{
  "arch": "unet",
  "train_examples": 101725,
  "image_size": 32,
  "norm": "groupnorm",
  "weight_standardization": false,
  "blocks_per_level": 2,
  "scale_shift_norm": false,
  "attention": false,
  "upsampling": "nearest_conv",
  "init": "trunc_normal_002",
  "residual_init": "zero_last",
  "optimizer": "adamw",
  "lr": 0.0022,
  "batch_size": 128,
  "lr_schedule": "cosine"
}
Rows from block 5, named by matrix and row number. Rows with one number belong to one channel. Each number is 128 + 32 x the weight over the matrix's rms, rounded and kept within 0 to 255. All counts start at 0.
# convs0: first 3x3 conv (model.mid.1.convs.0.weight, 192x192x3x3), inputs 9-17, a 3x3 kernel for each
# convs1: second 3x3 conv (model.mid.1.convs.1.weight, 192x192x3x3, transposed), outputs 9-17, a 3x3 kernel for each
convs0.6 [ 88  85  86 104 101  83  45  94 185 135 127  82 141 128 110  53  98  98  91 106 113 150 125 151 110  76  81 115 109 145 100  88 147 125 106 106 124 125 124 136 155 172 144 139 115 124 107  95 121 113  78 120 134 113 150 142 110 167 154 129 142 136  91 122 147 145 118 158 209 150 131 156 111 124  94 102 150 153  94 116 150]
convs0.7 [125  83  67 105 126 139  82  98 137 144 135 117 125 118 129 114 143 185 169 162 102 136 124  70  62 108 133  99 146 119 106 121 144  97  65  95 120 155 125 141 149 115 135 119 107  88  71 162  47  47 128 134 122 135 172 177 110 147 138 102 162 143  94 147 178 200 155 191 217 143 134 185 139  95 141 124  99  95 111 115 117]
convs0.8 [ 62  98 100 144 193 113 107 166  99 105 126 132 141 161 119 111 153 153  93 107  71  74  64  74  78  76 123 130 128  84 106 124 130 150 138 172 155 159 150  89 132 110  91 138 106  90  89 164  89  77 149 110  92 159 123 129  96 136 122 113 119 112 108 132 119 126  35  88  71 108 124  94  79 157 158 160 166 117 160 105  67]
convs0.9 [169 155 151 133 158 177 169 161 164 144 182 178  87 148 164 120 143 132 103  93 108 120 135 136  82 134 164  82  94 102 139 122 118 128 100 120 142 127 115 195 149 140 160 135 127 126 126  97 116 146 151 101  99  89 128 117 110 158 168 148 155 140 108 185 171 173 218 159 138 193 137 131 103 111 122 108 111 102 141 130  95]
convs0.10 [ 94 109 135 123 104  95 138 132  69 165 120  99 154 111 111 138 155 157  49 106  80  74 120  94  89 112 108  98 171 101 122 165 126 119 112 118 183 144 116 122 124 123 127 131 122 142 138 170 107  87 132 130 116 123 152 133 106 111 111 125 134 132 138 133 114 131 111 102 106 113 115 121 116 102 115 105  94 113 112 121  98]
convs0.11 [117 140 139 142 145 119 140 122 153 136 162 145  91 157 167 125 124 105 117  75 125 123 121 145 148 107 129 116  68 106 104  66 126 153 123 106 153 121 110 188 141 150 190 163 148 125 112  89 155 139 122  76 100  82 137 112  99 190 181 158 106 116 107 184 164 140 211 147 145 208 148 140 124 152 101 146 158  87 107 107 117]
convs0.12 [112 104 102 125 135  90 128 153  95 131 122 131 126 118 122 105 118 152 133 117  33 130 135  83 105 120 132  96 147  67 102 146 110  97 118 125 146 157 140 124 139 140 139 147 149  86 104 199  83  83 177 141 113 178 131 121 116 127 111 150 159 121 140 161 158 157 104 125 103 131 145 131 125  95 120 139  95  79 162 128  99]
convs0.13 [108 162 145 138  92  93 142 110 118  99 148 152  80 121 118  98  72  87 102 107 134 131 123 149 138 132  94  85  55 102 133 151 137 114 176 129 169 104  95 161 145 136  79 122 173 147 137 125 138 130 119 104 118 124 166 113 103 157 138 147  98 121 143 176 148 155 185 141 131 148 130 164 158 178 101 133  99  92 127  71 157]
convs0.14 [100 168 158 114 100  92 137 136 124  92 148 171  93 131 180 118 115 112 111 108 138 104  94 127  89  90 112 155  90 110 133 141  95 133 172 149 148 150 135 100 149 165 133 150 140  93 138 140 135 137 143 100 117 167 128 134 100 131 137 126 122 126 136 117 110 127 101 126 186 120 122  95 103 166 153 118 142 168 148  81 135]
convs0.15 [127 137 126  98 103 169 184  99 154 167 158 140 105  95 130 129  83  89 127 132 128 121 157 109  88 116 137 104 121 106 145 169 105 147 174 104 116 111 123 229 148 145 109 103 142 109 107 126  99 103 155 144 126  83 150 135 101 137 177 159  78 124 128 179 183 213 254 152 145 160  95 131 160 171 149 107 135 125 131  92 124]
convs0.16 [125 112  85  62 171 152 160 153  85 125 104 137  77 162 182 127 166  87 129 106 108 121  69 107 126  86 163  88 105 140 148  70 131 162  75 172 117 109 151 207 133 129 137  97  63 154 113 115 148 123 165  99  76  84 114  91 102 179 140 116 122  87  78 154 175 218 201 147 142 172 124  95 121 130 147  80 145 114  88 136 102]
convs0.17 [117  98 107 104 104 115 110 105 125 162 125 127 153 118 123 171 145 135 104 108 110 112 110 118 114 112 128  59  91  82 100 116 110  96 113 121 134 128 130 122 113 126 112 103 113 148 117 132 152 121 140 151 117 130 117 106 105 110 106 113  99  99 112 150 158 169 129 139 147 139 142 147 126 107 109 100 109 104 104 106 114]
convs0.18 [ 88 146 154 157 145 173 176 100 147 148 168 127 137 121 122 145 134 141 132 132  91 103 130  85 108 117 127 116  96 118  86 124 121 124 178 112 189 156 144 159 147 156  99 108 126 143 136 159 113 126 154 167 187 125 149 145 131  84 102 118  75  57  59 131 133 135 113 119 111 124 104 110 143 152 126 193 182 120 146 114 110]
convs0.19 [ 68 124 174 132 119 138 125 139 149  89  81 127 137  76 152 124  99  75  57 110 115 135 140 116 170 120 123 119 110  83 142  96  78 144  84 102 165 106 100 150 144 155 144 150 187 146 140 109 121 105 115  93  87 112 127  98  78 141 132  95 155 165 148 178 159 181  86 127 168 125 154 198  72 119 145 104 155 186  78 137 159]
convs0.20 [103  77  80  47 118 154 159 129  97 163 117 133  99 144 179 140 115  91  84 102 116 125 109 111 140 113 136  86 157 139 177 108  83 153  94 138  68 100 119 197 103 106 137  91  91 164 113 122 147 111 155  90  75 112 124  98 116 171 140 128 130 127 125 149 172 186 217 143 135 150 100  88 151 109 154  54 116 152 106 154 149]
convs0.21 [112 138  83 125 149 195 119 103 206 124 128 126 110 110 143 135 130 148 174 156 129 131 121  57  97 109 120 132 113 173 110 123 137 128 127  89 105 116 173 169 135 127 170 105 106 108 104 121 109 116 130 151 159 101 135 119 115 150 134 106 135  89  46 151 176 223 141 146 196 117  94 143 146 129 135 133 143 128 102 104 144]
convs0.22 [121 120 145 102 114 152  95 130 135 118 116 177  95 109 207 109 102 102 117 126 127  97  90 110 116  77 121  89 136 110  97 100  93 154 125 187 132  89 118 130 101 164 134  95 118 128 130 124 159 129 115 105 129 144 122  99  67 160 123 100 150 118 135 119  97 116 123 145 212 139 152 136  85 104 124  95 158 196 119 138 124]
convs0.23 [119 123 153 131 115 127 125 110 127 145 113 134 180 132 126 182 145 134  98 123 100 158 151 169 161 155 160 108 153 103 131 164 161 102 128 158 129 127 135 103 115 113 102 104  99 150 150 170 127 125 140 107 121 121  89  89  89  95 102 120  89 106 107 168 166 184 132 152 143 162 163 160 120 131 140 103 123  90  93 115  94]
convs0.24 [ 67 106  99 162 142 140 139 106  95 134 160 134 163 125  97 129 115 105  98 178 156 120 152 119 176 122  94  78 153 109  63 129  89  92 160  97 157 123 121 145 139 137 102 131 145 194 116 135 134 102  91 121 180 145 118 111 143 107 125 126 111 131 133 133 115 113 125 132 129 115  98 113 179  97  98 171 147 145 141 169 158]
convs0.25 [116  83  93 154 125 108 134 154 138 137 119 106 114 117 155 128 156 165 173 167 121 106 114 112 159 136 122 143 185 130  94 119 129 146  69  67 147 127 145 120  95 119 199 132 137 123 130 140 115  90 109  82  93  95 128 128 152 125 120 122  65  82  97 124 115  97 159 124 112 201 153 154 129  89  91  98 125 147  77 135 157]
convs0.26 [106  98 143 108  92 108 173 150 132  94  91 188 132 149 128 174 197 119  90  91 138 135 113 139 142 150 101 107  58 114 161 117 116  98 107 149 144  91 112 152 134 112 121 134 144 130 170  85 117  98 106 112 118 108 123  88  74 131 134 154 135 140 145 139 109 145 121 109 105  80 140 122 122 169  85  92  94 102 174 111 145]
convs0.27 [135 139 158 125 120 145 138 155 171 123 127 140 162 147 143 149 132  94 126 116 130 125 128 130 134 140 104 145 109 145 141 133 138 153 168 166 161 149 136 139 150 145 157 147 138 101 127  89 120 113  89 109 118 165  89 113 100 132 157 138 121 133 133 137 108 124 105 135 163 131 141 122 121 108  98 113 109 123 113 101 133]
convs0.28 [ 80 128 117 167 151 147 132 147 158 108 171 115  86 125 156  67 134 164 122 131 109 131 150 104 132 144  82 173 118 125 133 140  93 123 151 141 167 142 104  89 140 154 120 156 171 100 118 116 114  94  67 143 106 119 106 111  98  81 119 121 160 161 154 216 167 155 120 125 190 122 136 165  97 119  74 116 112 150 159  96 113]
convs0.29 [ 76  79  84  91 153 149 110 136  75 123 118 156  92  96 107 140 157  70 127 120  81  99  54  65 107  97 147 123 160 142 133  98 128 160  86 176 161 146 151 144 111 137 180 122  89 149 116 138 139 130 174 103  95 110 155 145 139 168 137 144  99  80  85 133 150 171 163 143 152 222 156  99  72  85 115 102 141 138 104 145  83]
convs0.30 [100 184 204 126 131 161 127 157 194 108 164 194  85 140 233 122 140 146 106 179 163 103 172 154 111 158 124 140  68 144 139 104  88 139 155 114 153 132 113  78 118 163 146 145 159  96 153  86 136 132  68  90 116  87 142 137 111 116 132 113 142 130 119 161 154 199  80 112 234 124 100 124  87 175  85 111 149 163 150 102 152]
convs0.31 [ 53  82 124 125  83  93 136 148 142  75 125 141 110 108 123 121 132 106 107 120  86 147 170 124 146 164 103 153 108  98 128 140  96 116 109  91 154 143 145 137 160 177 126 135 161 138 124 112 112  68 103 106  85 116 146 156 139 133 163 158 159 175 169 209 193 219 129 150 181 167 168 177 118  86  79 124  90 144 116 104 143]
convs0.32 [116 160 156 216 181 156 180 102 114 140 168 148 118 125 150 132 124 141 119 143 133 112 129 136 152 125 124 112 103 123  99 103 110 140 157  96 175 154 148 161 134 153 120 119 153 157 124 140 176 146 123 125 171 128 137 137 145 126 130 115  91  67  67  80  89  86 115  84 114 113  93 134 159 171 108 151 156 130 143  95 140]
convs0.33 [123 173 144 183 188 187 187 112 149 147 171 134 112 119 121 113 151 131 154 151 123 132 145 130 138 104 139 124 106 156 109 115 143 136 152 126 135 135 137 145 113 131 105  76 109 162 122 136  96 102 142 117 176 112 129 118 153 102  99 133  83  41  69  78 121 131 128  93 107 130  72 111 198 142 115 148 158 128 115 111 147]
convs0.34 [ 97  71  95 149 141 182 133 122  95 141 141 133 179 119 122 148  98  75 106 114  88 113 157  93 101 135 141 110 158 113 121 162 109 107 118 100 135 161 149 142 138 152 144 120 116 147 149 132 113  93 162 153 124 113 125 157 125 141 143 165 109 110 123 109 146 183 114 135 127 131 117 116 158 102 118 167 108  92 117 121 135]
convs0.35 [126 146  76 110 110 133 102  64 113 155 197  82 125 149 113 158 103 106  85  82  81 104 135 115  65 130 101  81  95 143 103 144 155  78 111  75 136 132  82 215 173 145  80 144 198 123 107 133 133 144 137 156 126  63 137 162 111 160 201 158  29  86 111 163 149  87 231 161 137 115 149 255 127 188  50 132 155  42  98 119  95]
convs0.36 [108 177 212 149 170 185 113 113 196 129 175 196 102 157 230 124 115 140 110 182 158  90 163 165  95 144 137 123  98 142 113  83  98 134 137 110 167 137 127 107 122 148 152 150 170 104 108 107 159 121  75  94 115  77 135 149 131 135 144 111 123 111  89 189 167 184  91 118 223 106 106 170  89 108 112 143 127 149 122  90 157]
convs0.37 [114  96  93  88  89  98  83  72 100 158 142 121 142 120 100 140 118 109 106 105 105 112 116 126 129 126 134  71  81  85 100 106 100  95 105  94  75  78  85  76  77  88  81  88  92 126 101 112 126 107 115 118 109 120 104  88 102  94  84 108  92  94 119 130 140 146  97 103 108  90  94  91  96  80  92  77  68  78  91  71  70]
convs0.38 [ 59 104 152  91  91 134 114 179 120  98 113 230 115 103 180 131 132  54 114 124  91 120 110  80 126  94  82 136  82 112 113 110  85 158 165 198 165 156 120 102 128 173 183 109  68 159 133  67 130  95  63  48 100 151 123 138  65 137 129  67 111  80  53 114 129 187  91 166 255 223 161  85  81 107  82 105 173 168 134 127  86]
convs0.39 [106 150 104 141  98 128 122  68 129 164 176 131 144  92 139 147  42  97  97 132 146  98 154 111 118 120  91  51 106  91  67 161  98  87 176  84 131 101 113 199 127 154  81  90 175 136 125 145 109 122 132 105 135 100 125 110 130 156 168 161  40  82 146 167 150 161 225 142 138 125  92 170 204 165 117 155 119 102  75 113 188]
convs0.40 [111 131 132 105 128 123 192 104 124  98 151 154  38 146 132 117 152 134 139 120 119 124  99 146  92  90 106 154  94 139 176 104 127 130  97 120 100 123 126 183 136 116  84 132 126 140 101 104 153 139 159 120 139 112 143 138 125 121 154 150  56 129 130 156 168 177 230 136 119 116  79 101 114 147  77 107 114 129 176 141 155]
convs0.41 [122 123 148 151 137 101 156 151 109 109 128 139 127 132 110 115 142 115 130 146  90 160 180 119 131 158 136 177 147  90 179 163 141 148 132 122 154 153 155 128 141 153 118 132 140 140 133 156  97 106 143 118 134 131 123 140 163 105 141 180 120 132 158 159 169 199 159 158 159 159 165 172 117  98 117 118 115 128 102 140 143]
convs0.42 [113  96  97 143 139 115 133 124 124 130 153 146 135 129  98 111 145 124 144 155 106 174 152 100 142 101 113 121 148  79  94 104 135 100  83  73 131 162 164 133 136 127 151 170 148 122  88 128  70  56  92 142 152 136 139 169 176 134 137 112 182 142  75 157 174 189  66 116 151 110 148 153  71  66 130 132 146 118 138 156 115]
convs0.43 [123 123  82 140 144  83  92 156 173 151 149  91 134 136  92  99 168 124 131 129  89 139 143 123 101 113 107 150 117 174 138 140 205 151 130 134 147 161 128 113 166 110 165 190 134  74 158 108  68 102  95 155 136 107 130 130  92 111 133  95 107 142 115 149 159 157 113 145 106 129 132 128  64 187  34  92 162  69 113 133 112]
convs0.44 [110 138 120 144 131 151 138  90 121 123 137 144 143 117 117 120  95 129 110 190 175 121 161 127 147 118  81  59 143 113  75 141  92  87 165 105 150 116 125 166 139 130  88 117 151 160 110 138 148 131  87 119 191 135 118 104 137 113 126 112 102 105 115 129 124 131 149 105 126  97  97 158 184 133  99 161 124 133 147 154 153]
convs0.45 [ 90 122 139  86  90 136 120 140 148  99 164 202 118 151 220 113 118 127  78 124 143 141 136 131 133 151 118  91  54  95 118  85  47 123 113 135 165 124 102 145 167 151 136 159 189 147 158 131 154 116  69 103  65  76 132 135  91  78 107  73 133 122  98 183 155 168 123 148 230 121 161 207  88  95  95  93  99 172 117 115 146]
convs0.46 [108 114 113 108 130 123  94 147 138 120  86 122 124 141 132 141 185 118 144 110 101 146 140 131 136 162 135 159 106 171 153 119 154 154 102 168 143 112  95 103 134 121 167 167 149 109 198 109 118 116  97 142 114 126 100  74  52 113 113 100  90 124 144 150  89  86 107 132 146 122 125 102  84 198  43  73 140  93 115 102 118]
convs0.47 [ 94 154 137  82  86 104 141 115  88 114 158 167  73 147 140 145 121  54  90  97 121 118 128 147 122 114 101  89  46 117 135 118 111  72  90 130 128  90  92 188 150 146 107 135 147 135 128 117 154 120 115 134 114 120 155 110  99 169 161 157 134 127 110 154 162 173 206 156 163 133 132 126 143 192  74 111 109  86 156 119 150]
convs1.6 [130 134 184 103 105 151 129 133 121  74 124 160 182 143 146 148 173 154 115 123 126 124  99  97 109 117 126 100 124 109 111 105 115 118 115 148 157 154  95 102 141 150 140 122 135 158 159 105  96 146 157 124 118 137 155 141  71  95 125 116 128 110 115 132 170 136  83 124 149 168 153 144 156 198  89  29 102 164 142 102  86]
convs1.7 [139 150 165 114 120 139 172 112  82  45 138 107 123 141 123 140 130 129  68 137 184 109 121 140 122 105 109 104 161 152 129 181 152 105 112 104 162  86  89 143  92 104 103 137 185 189 113  94 125 120 129  88 145 170 168  87  96 136  76  91 102 118 152 170 106  86 166 119 131 147 147 206 234 123 147 146 115 139 124 122 140]
convs1.8 [135  94  75 172 133 107 104 176 155 103 179 126 161 179 122  81 148 125  91 114 146  96 104 113 112 123 118 102 125 162  82  97 119 255 120  86 132 146 124 115 123 132 130 114 145 111 158 140 106 147 148 102 119 148 134 125 112 111  91 111 146  92 133 142 150  99 154 165 147 125 165 146 166 176  74 167 135  74 126 157 182]
convs1.9 [121  88  81 105 120 127  82 105 113 101 111  94  43  78 101  63  64  62 128 125 130 120 127 130 132 136 121 126 142 163 215 195 186 158 172 175 154 130  98 174 107  37 183 134 101 161 143 133 186 137  98 167 132 121 158 149 130 167 129  81 178 154 120 136  75  41 146  85  31 130 124 122 122 104 130 124  99  83 142 137 162]
convs1.10 [135 116  80 131 129 103  81 121 141  59 120 121 137 140 130 129 120 146  88  91 119 101 102 112 115 111 128 111 121 102 100 113 108 162 154  86 100  85 149 107  96 134 122 123 122 146 127 154 121 122 149 101 119 114 108  87 152  97  91 140 128 127 130 111  78 109 112 103 117 114 144 117 166 127 188 133 129 158  94 162 168]
convs1.11 [125 110 114 129 154 192  84 120 145 103 142 167  17 106 157  58  69 118 149 128 121  89 119 139 107 139 142 203 142 105 131 139 125 196 178 131 125 127 137 182 123  79 157 125 114 126 136 141 242 147  92 186 134 111 122 120 126 180 133  87 157 138 113 118 101 111 166 117  86 150 137 139  71 109 137 198 174 136 128 143 160]
convs1.12 [119  99  88 129 143 112 106 182 156  89 178 163 140 205 182  86 163 163 104 131 155 109 101 105 116 121 123 125 154 150 132 116 100 202  96  70 127  90 113 111  86 112 138 106 125 105 127 132  88 138 156  96 120 137 142  61  84 110  22  57 159  67  87 137 121 119 148 161 157 132 179 173 176 144  82 136 123  81 144 196 168]
convs1.13 [173 113 101 101 125 180  62 139 165 154 169 150 132 153 142  91 137 127 157 110  96 119 105 128  72 120 152 161 108 100 155 109  93 171 155 144  69 138 181 136 133 103 163 108  85  74 135 175 140 146 107 200 141 101  74 114 156 126 125 107 156 115  97  73 120 166 128 125  97 141 120 101  79  90 166 100 163 179 146 184 140]
convs1.14 [131 107 134 124 131 182 110 144 148 144 124 153 157 127 166 123 159 171 127 117 111 102 121 120 106 127 120 110  89  75 100 119 125 192 127 101 130 138 129 138 132 101 135 125 103 114 141 133 135 144 125 120 127 132 130 124 103 135 121  66 134 108  80 148 142 157 144 135 117 136 154 106 149 115 112 148 138 178 122 120 101]
convs1.15 [182 155 112  71 111 169 151  64 116  56 178 191  35 128 174 125  74 108 115 135 122 124 135 142 107  84 138 101  89  57 220 187 106  26 146 203 112  92 156 166 103  66 122 140 105 130  96 138 170 112  78 150 163  93 123  85 131 152 102  65 122 150 115 130 118 153 150  75  62  97  69 104 174 135 135 114 130 117 132 148 171]
convs1.16 [155 108 133 108 124 169 135 137 100 152 124 101 110 161 146 117 143 102 139 110 109 120 125 138 139 119  96  96  83 110 144 139 166 127 105 175 130 134 124 179 118  60 110 106 150 133 130 126 183 116  88 130 115 162 117 129 132 165 108  70 122 102 144 154 129 127 182 122  74  98 111 134 121 112 193 179 126 121 110 104 152]
convs1.17 [120 123 104 105 132 118 108 128 108 117 114 122 126 120 122 119 115 119 158 173 170 149 159 158 142 164 159 108 140 123 137 150 132 132 140 119 141 116 142 133 102 124 145 112 137 121  96 109 121  95 105 129  96 108 150 133 155 139 110 140 156 125 149 128 104 128 120 101 125 123 101 125 154 119 111 122 108 125 144 128 136]
convs1.18 [147 153 111 122 137 148  55  11  96 117 179 172 158 151 169 118  71 134 108 108 112 118 122 132  92  66 137  75  60  45 118 140  73 128 255 174 134 123 157 112 103 117 113 135 125 136 124 140 108  98 102 109 111  71 130 101 138  99  97 106 123 151 131 144 152 141 111  99 120  60  42 116 157 142 126 136 131 121  83  94 121]
convs1.19 [113 111 170 143 158 165 125 172 152 141  94 160 213 144 162 119 136 146 136  98  99 134 119 117 133 140 139 115 134  73 119 123  92 145 125 170 115 129 155  86  89 146 156 104 121 117 149 148  99 116 141 147 114 128 113 108 114  75  75 114 149 102 120 106 113 191 115  75 114 199 147 116 113 144 255  63  87 210 181 151 167]
convs1.20 [167 119 111 132 133 151 121 119  99 168 148  85  47 154 149 134 158 129 133 114  98 134 118 133 143 124 114  96  82 109 204 121 137 116  72 122 125 120 124 162 124  81 102 132 151 136 127 128 184 135  87 128 139 140 107 112 133 149 108  88 109 112 146 148 117 115 157 129  82  78 146 144 144 115 147 168 139 124 101 136 152]
convs1.21 [110 146 157 119 118 168 165  17  69  75 148 154 126 119 127 138  59  94 103 129 142 116 124 155 149  63  97 119 154 116 107 203 169  93 230 228 145  88 102 147 108  96  93 143 159 150 106 105 131 115  91  76 149 158 152  94  99 146 121 102 109 166 159 147 120 115 152  89 106  93  36 140 160 132 127 151 134 131  95  55 152]
convs1.22 [107 110 162 106 118 170 133 122 108 174 145 159 129 119 171 100 110 169 126 117 102 119 124 134 138 138 129 127 121  74 128 135 132 144 135 122 143 114 127 142 116 129 159 131 132 165 145 143 189 146 132 161 138 154 123  99 104 140 116 112 157 133 123 159 124 160 147 109 122 194 143  99 131  81 153 119 104 206 126  78 114]
convs1.23 [ 95  83  98 169 160 132 184 212 161 127 149 152 146 157 158 109 132 136 152 129 129 174 156 148 196 187 168 115  98  72 132 114 100 163 113 111 143 157 160  93 102 137 107  98 153 115 139 151  78 103 133  78  79 122 154 142 147 112  98 126 138 112 151 130 159 172 109 130 165 110 131 180 118 162 181 101 130 171 145 161 192]
convs1.24 [123 117  90 150 100 130  72  36 174 110 138  66 148 108 117 137  51 165 144 145 103 124 109 109 119  72 128 177 168 118  95 143  88 139 245  82 110  69 150 118 112 136 135 146  90 132 101 150 131 137 138 122 157 101 105  73 140  99 107 125 131 149  87 117  66 106 133 108 146 111 115 147 119  47 137 128  92 170  66 122 194]
convs1.25 [130 134 147 181 149 120 123 120 117  37 120 130  14 115 144 128 124 138 154 126 143 110 103 110 130 106 123 242 161 121 102  96 106 151 114 103 125 106 134 147 124 145 139 146 151 147 140 137 199 154 148 120 143 148 135 113 143 163 130 142 138 144 150 110  90 109 103 113 127 193 192 185  66 112 167 151 149 136  85 129 149]
convs1.26 [127  88  98 115 136 153  97 170 135 172  45 157 160 132 132  82 169 119 135  63 102 125  96 130 115 132 137 119 117 141 128 108 150 154 104 156  75 137 128 138 125 107 154  82 105  97 160 151 122 125 123 165  87 117  83 127 121 121 105 103 147  75 112  98 125 177 155 139 138 137 109  85  64 124 165 123 136 153 154 121 119]
convs1.27 [117 117 139 117 125 161 150 139 137 179 102 116 197 142 145 161 162 178 138 120 101  96 113  97  85 119 125 122 112 110 102  93  73 128 127 113 111 111 111 104 128 134 125 122 108 112 123 132 140 128 121 145 120  85  78  93 100  68 102  90  88  95  76 104 110 147 107 130 156 138 135 108 109  96 144 132 144 184 163 134 104]
convs1.28 [122  85 112 173 128 140  77 110 142  81 132 141 152 134 140 107 120 143 114 124 144 130 105 118 113 107 133 104 168 162  94 129 114 188 121  89 121 122 110  79 114 132 133 123  90 113 138 132  82 141 146 127 144 124 126 114  95  75  91 110 129 119 104 123 128 123  89 115 121 118 133  85 115 182 111  82 128 187  70 150 156]
convs1.29 [136 108 121 149 112 130 111 127 112 163 171 108 139 160 145 142 149 136 120 104 101 113 110 120 111  98  97 136  96  68  65 115 152 134 100 130 130 116  98 138 109 100 113 105 135 137 138 131 156 130 111 126 128 146 103 101 102 131  97  96 100  89 127 161  97  70 128 104 121 113 112 107 137 135 143 187 144 133  91 122 173]
convs1.30 [ 89  87 151 108 127 232  85  92 125 118  90 115 152 107 116 107  85 128 132  99 107 113 105 152 113 104 149 133 167 103  85 150 148 178 186 144 123 129 122 121 117 101 123 105  88 108 159 135 120 147 115 107 129 134 119 122 105 115 117  95 128 124 116  96 150 180  85 106 102  99 101  60  33 166 134  68 168 255  55 121 170]
convs1.31 [186 113 107 183 136 121 117 146 175 108 114 151 190 163 136 105 149 147 147 105 111 149 101 101 105 103 129 131 141 108 145 133  91 152 104 110  57 120 153  18 105 188 128 106 105  65 134 150  51 130 164 143 142 117  57  96 127   5  68 155 116  93 105  64 123 200  23 110 208 139 129 123  87 100 144  24 114 183 125 191 174]
convs1.32 [136 142 148 151 150 120  52  60 138 140 165 119 102 129 140 130  84 144 117  94 112 127 126 126 113  89 105 115  84  86  80 104  80 138 255  79 118 116 137 138  99 111  96  70  95 128 134 145 127  97 138  96 105 141 105  97 130 127  97 109 103  83  75 141 130 119 138 110  99  41  44 143 121 107 183 155 146 159  32 120 134]
convs1.33 [157 149 143 126 126 141 112  33 117  94 157 107 103 132 132 154  71 120 117  97 114 137 108 129 118  58 120  92  78  96 125 144  92  99 255 166 137 127 128 128 107 126  87  89 124 144 141 137 117 108 125  93  94 106 126 110 134 112 101 126  87 121 124 163 152 112 125 104 144  74   0 147 138 140 140 110 118 148  82  71 169]
convs1.34 [120 119  91 133 140 158 164 123 142 146 159  91 204 200 144 182 153 139 127 144 131  97 111 122 115  90 113 129 144 155  64 114 172  59  72 104 123  87 128 133  94  65 115 148 134 133 112 141 150 134 122 128 155 124 100  73 115  76  53  58  81 107 116 149  96  97 185 144 122 166 178 172 146  89 111 179 123 107 152 172 192]
convs1.35 [128 164 146 136 115  96 179  89  71  94 237 142  68 163 134 136  98  87 103 125 115 136 125 108 131  89  78 102  99 132 170 133 167  60 125 240 122 144 133 161 138  94 147 130 101  99 132  93 144 132 108 165 138 105 127 125 108 151 132  95 125 123 106 124 192 102 210 133  49 200  89 102 106 255  55 150 155  41 150  52  73]
convs1.36 [ 86  75 161 137 132 214 103  75  96 137 142 121 150 131 118 109 106 131 125 116 127 103 110 155 128 108 131 119 151 150  65 132 189 161 180 169 129 127 127 133 113  69 110 101  80 132 141 131 137 137 117 109 131 151 122 111 115 119 107  75 109 107  98 120 124 162 140 103  54  98  86  58  89  84 166 126 147 255  51  97 123]
convs1.37 [117 116  96 116 126 114 130 130 106 117 111 126 148 132 135 153 134 136 160 177 181 158 160 163 159 169 168  95 136 120  92 112  99  92  99  89 172 143 151 158 134 147 162 146 166 122 105 112 124 115 120 127 113 125 185 167 173 161 140 159 160 150 170 167 141 157 151 137 160 154 138 163 166 135 112 141 127 145 150 138 154]
convs1.38 [101  74 107  87 113 225  76 110 173 153  83  76 182 109  85 146 113 123 161 119  75 114 115 119  94 116 136 170 168  85  70 151 146 189 183 105 146 131 116 127 113 120 140 113 113 109 150 158 135 138 112 126 132 152 124 123 101 134 123 110 139 125 114 132 112 140  66 100 169 129 102  74  57  45  62 100 145 245 107 122 228]
convs1.39 [145 149 107 110 115 163 128  59 163  77 183 150 100 135 146 167  72 113 130 131  99 121 110 125 109  70 127 163 125  82 114 132 109  45 216 172 101  89 171 170 122  81 139 133  56 112  98 159 166 134 101 143 150  87 116  79 139 151 114  91 126 134  74 115 111 140 197 125  75 149  90  79 111  93 127 150 129 147 120 115 144]
convs1.40 [166 114  82 129 120 157 110  75 128 148 173 148   0 133 139 134 151 104 121 116 110 166 121 111 115  96 118  72  85 142 214 123 105  67 119 156 113 143 142 139 120  98  97  93 108 105 123 135 144 123 119 146 107 108 110 135 127 146 119 102  97  92 108 145 154 135 117  94  99  57  45 115 124 188  82  99 142 135  66  85 172]
convs1.41 [125  93 105 135 130 127 121 145 150 150 135 137 150 137 115 129 141 134 119 105 143 127  94 117 105  93 127  82 142 163 119 143 143 108 102 108 119 110 108  96  89 115 125  96 115 136 140 131 110 138 149 133 135 129  99  95 110  76  62 107 108  75 114 129 103 120  95  93 132 121 114 134 126 109 114  94 120 152  98 166 193]
convs1.42 [117 127 117 151 100  89 112  55  98 163 187  93 197 148  91 126  87 145 110 146 154 132 122 110 127  89 102 102 176 211 127 178 132 154 154  89 134  80  81  93  97 147 122 146 153 142 105 106  89 120 169  94 159 179 113  60  80  75  73 127 131 146 134 151  90  74 112  96 159 120 122 175 208  80  98  99  64 144 103 133 200]
convs1.43 [128 160 125 126 127 119 129 151 108  68  87 167 166 129 119 150 136  88  94  86 132 107 104 114  89 109 121 109 138 143  95 132 149 117 106 182 123 118  86 113 107 130 140  99 142 102 155 111 111 130 137 147  94 117 122 129  64  88  95 108 113  90 145 107 150  95 116 110 134 169 103 111  39 255  83  87 143 104 144  95 156]
convs1.44 [121 136 119 128 103 143  85  42 183 106 154  95 131 104 121 132  39 157 139 146 116 126 110 121 106  70 138 162 157 111 121 164  71 111 255 110 106  79 157 125 122 139 128 126  69 138 102 148 134 133 134 126 141  93 111  82 142 104 117 126 123 144  78 113  96 128 148 122 133  97  72 118 120  83 146 113 102 186  78 124 186]
convs1.45 [104  89 176 139 131 183  97 121 117 152 124 125 176 134 118  94 123 115 132 109 125 124 116 141 126 138 154 115 145 154 126 146 179 174 124 182 117 144 140 110 128 126 151 110  83 126 156 129 105 143 144 143 133 135 118 134 134 102 121 118 149 120 114 110 138 186 149 128  96 163 109  38  96 113 171  86 143 255 129 121 107]
convs1.46 [101 139 123 148 143 113  85 155  95  96  28 170 152 125 131 137 185 122 111  74 123 104 100 129 120 120 116 148 138 113  36  97 154 160  78 119  86 101  94 115 109 124 142  85 121  99 148 117 136 131 123 147  95 122  87 113  82  92  97 114 111  60 119  87 124 126 117 120 134 156 116  74  12 248 138 138 170 144 124  83 129]
convs1.47 [166  93  81  81 116 180  60 143 145 189 153 129 111 128 102 100 133  94 150  87  84 114  96 133  73 110 136 103  89 110 165 137 175 136 128 167  62 145 171 152 122  80 153  77  76  77 154 168 161 143  96 167 104 111  49 106 144 133 110 100 150  81  94  83 132 163 152 116  82 113  82  72  53 106 127  98 162 167 119 139 137]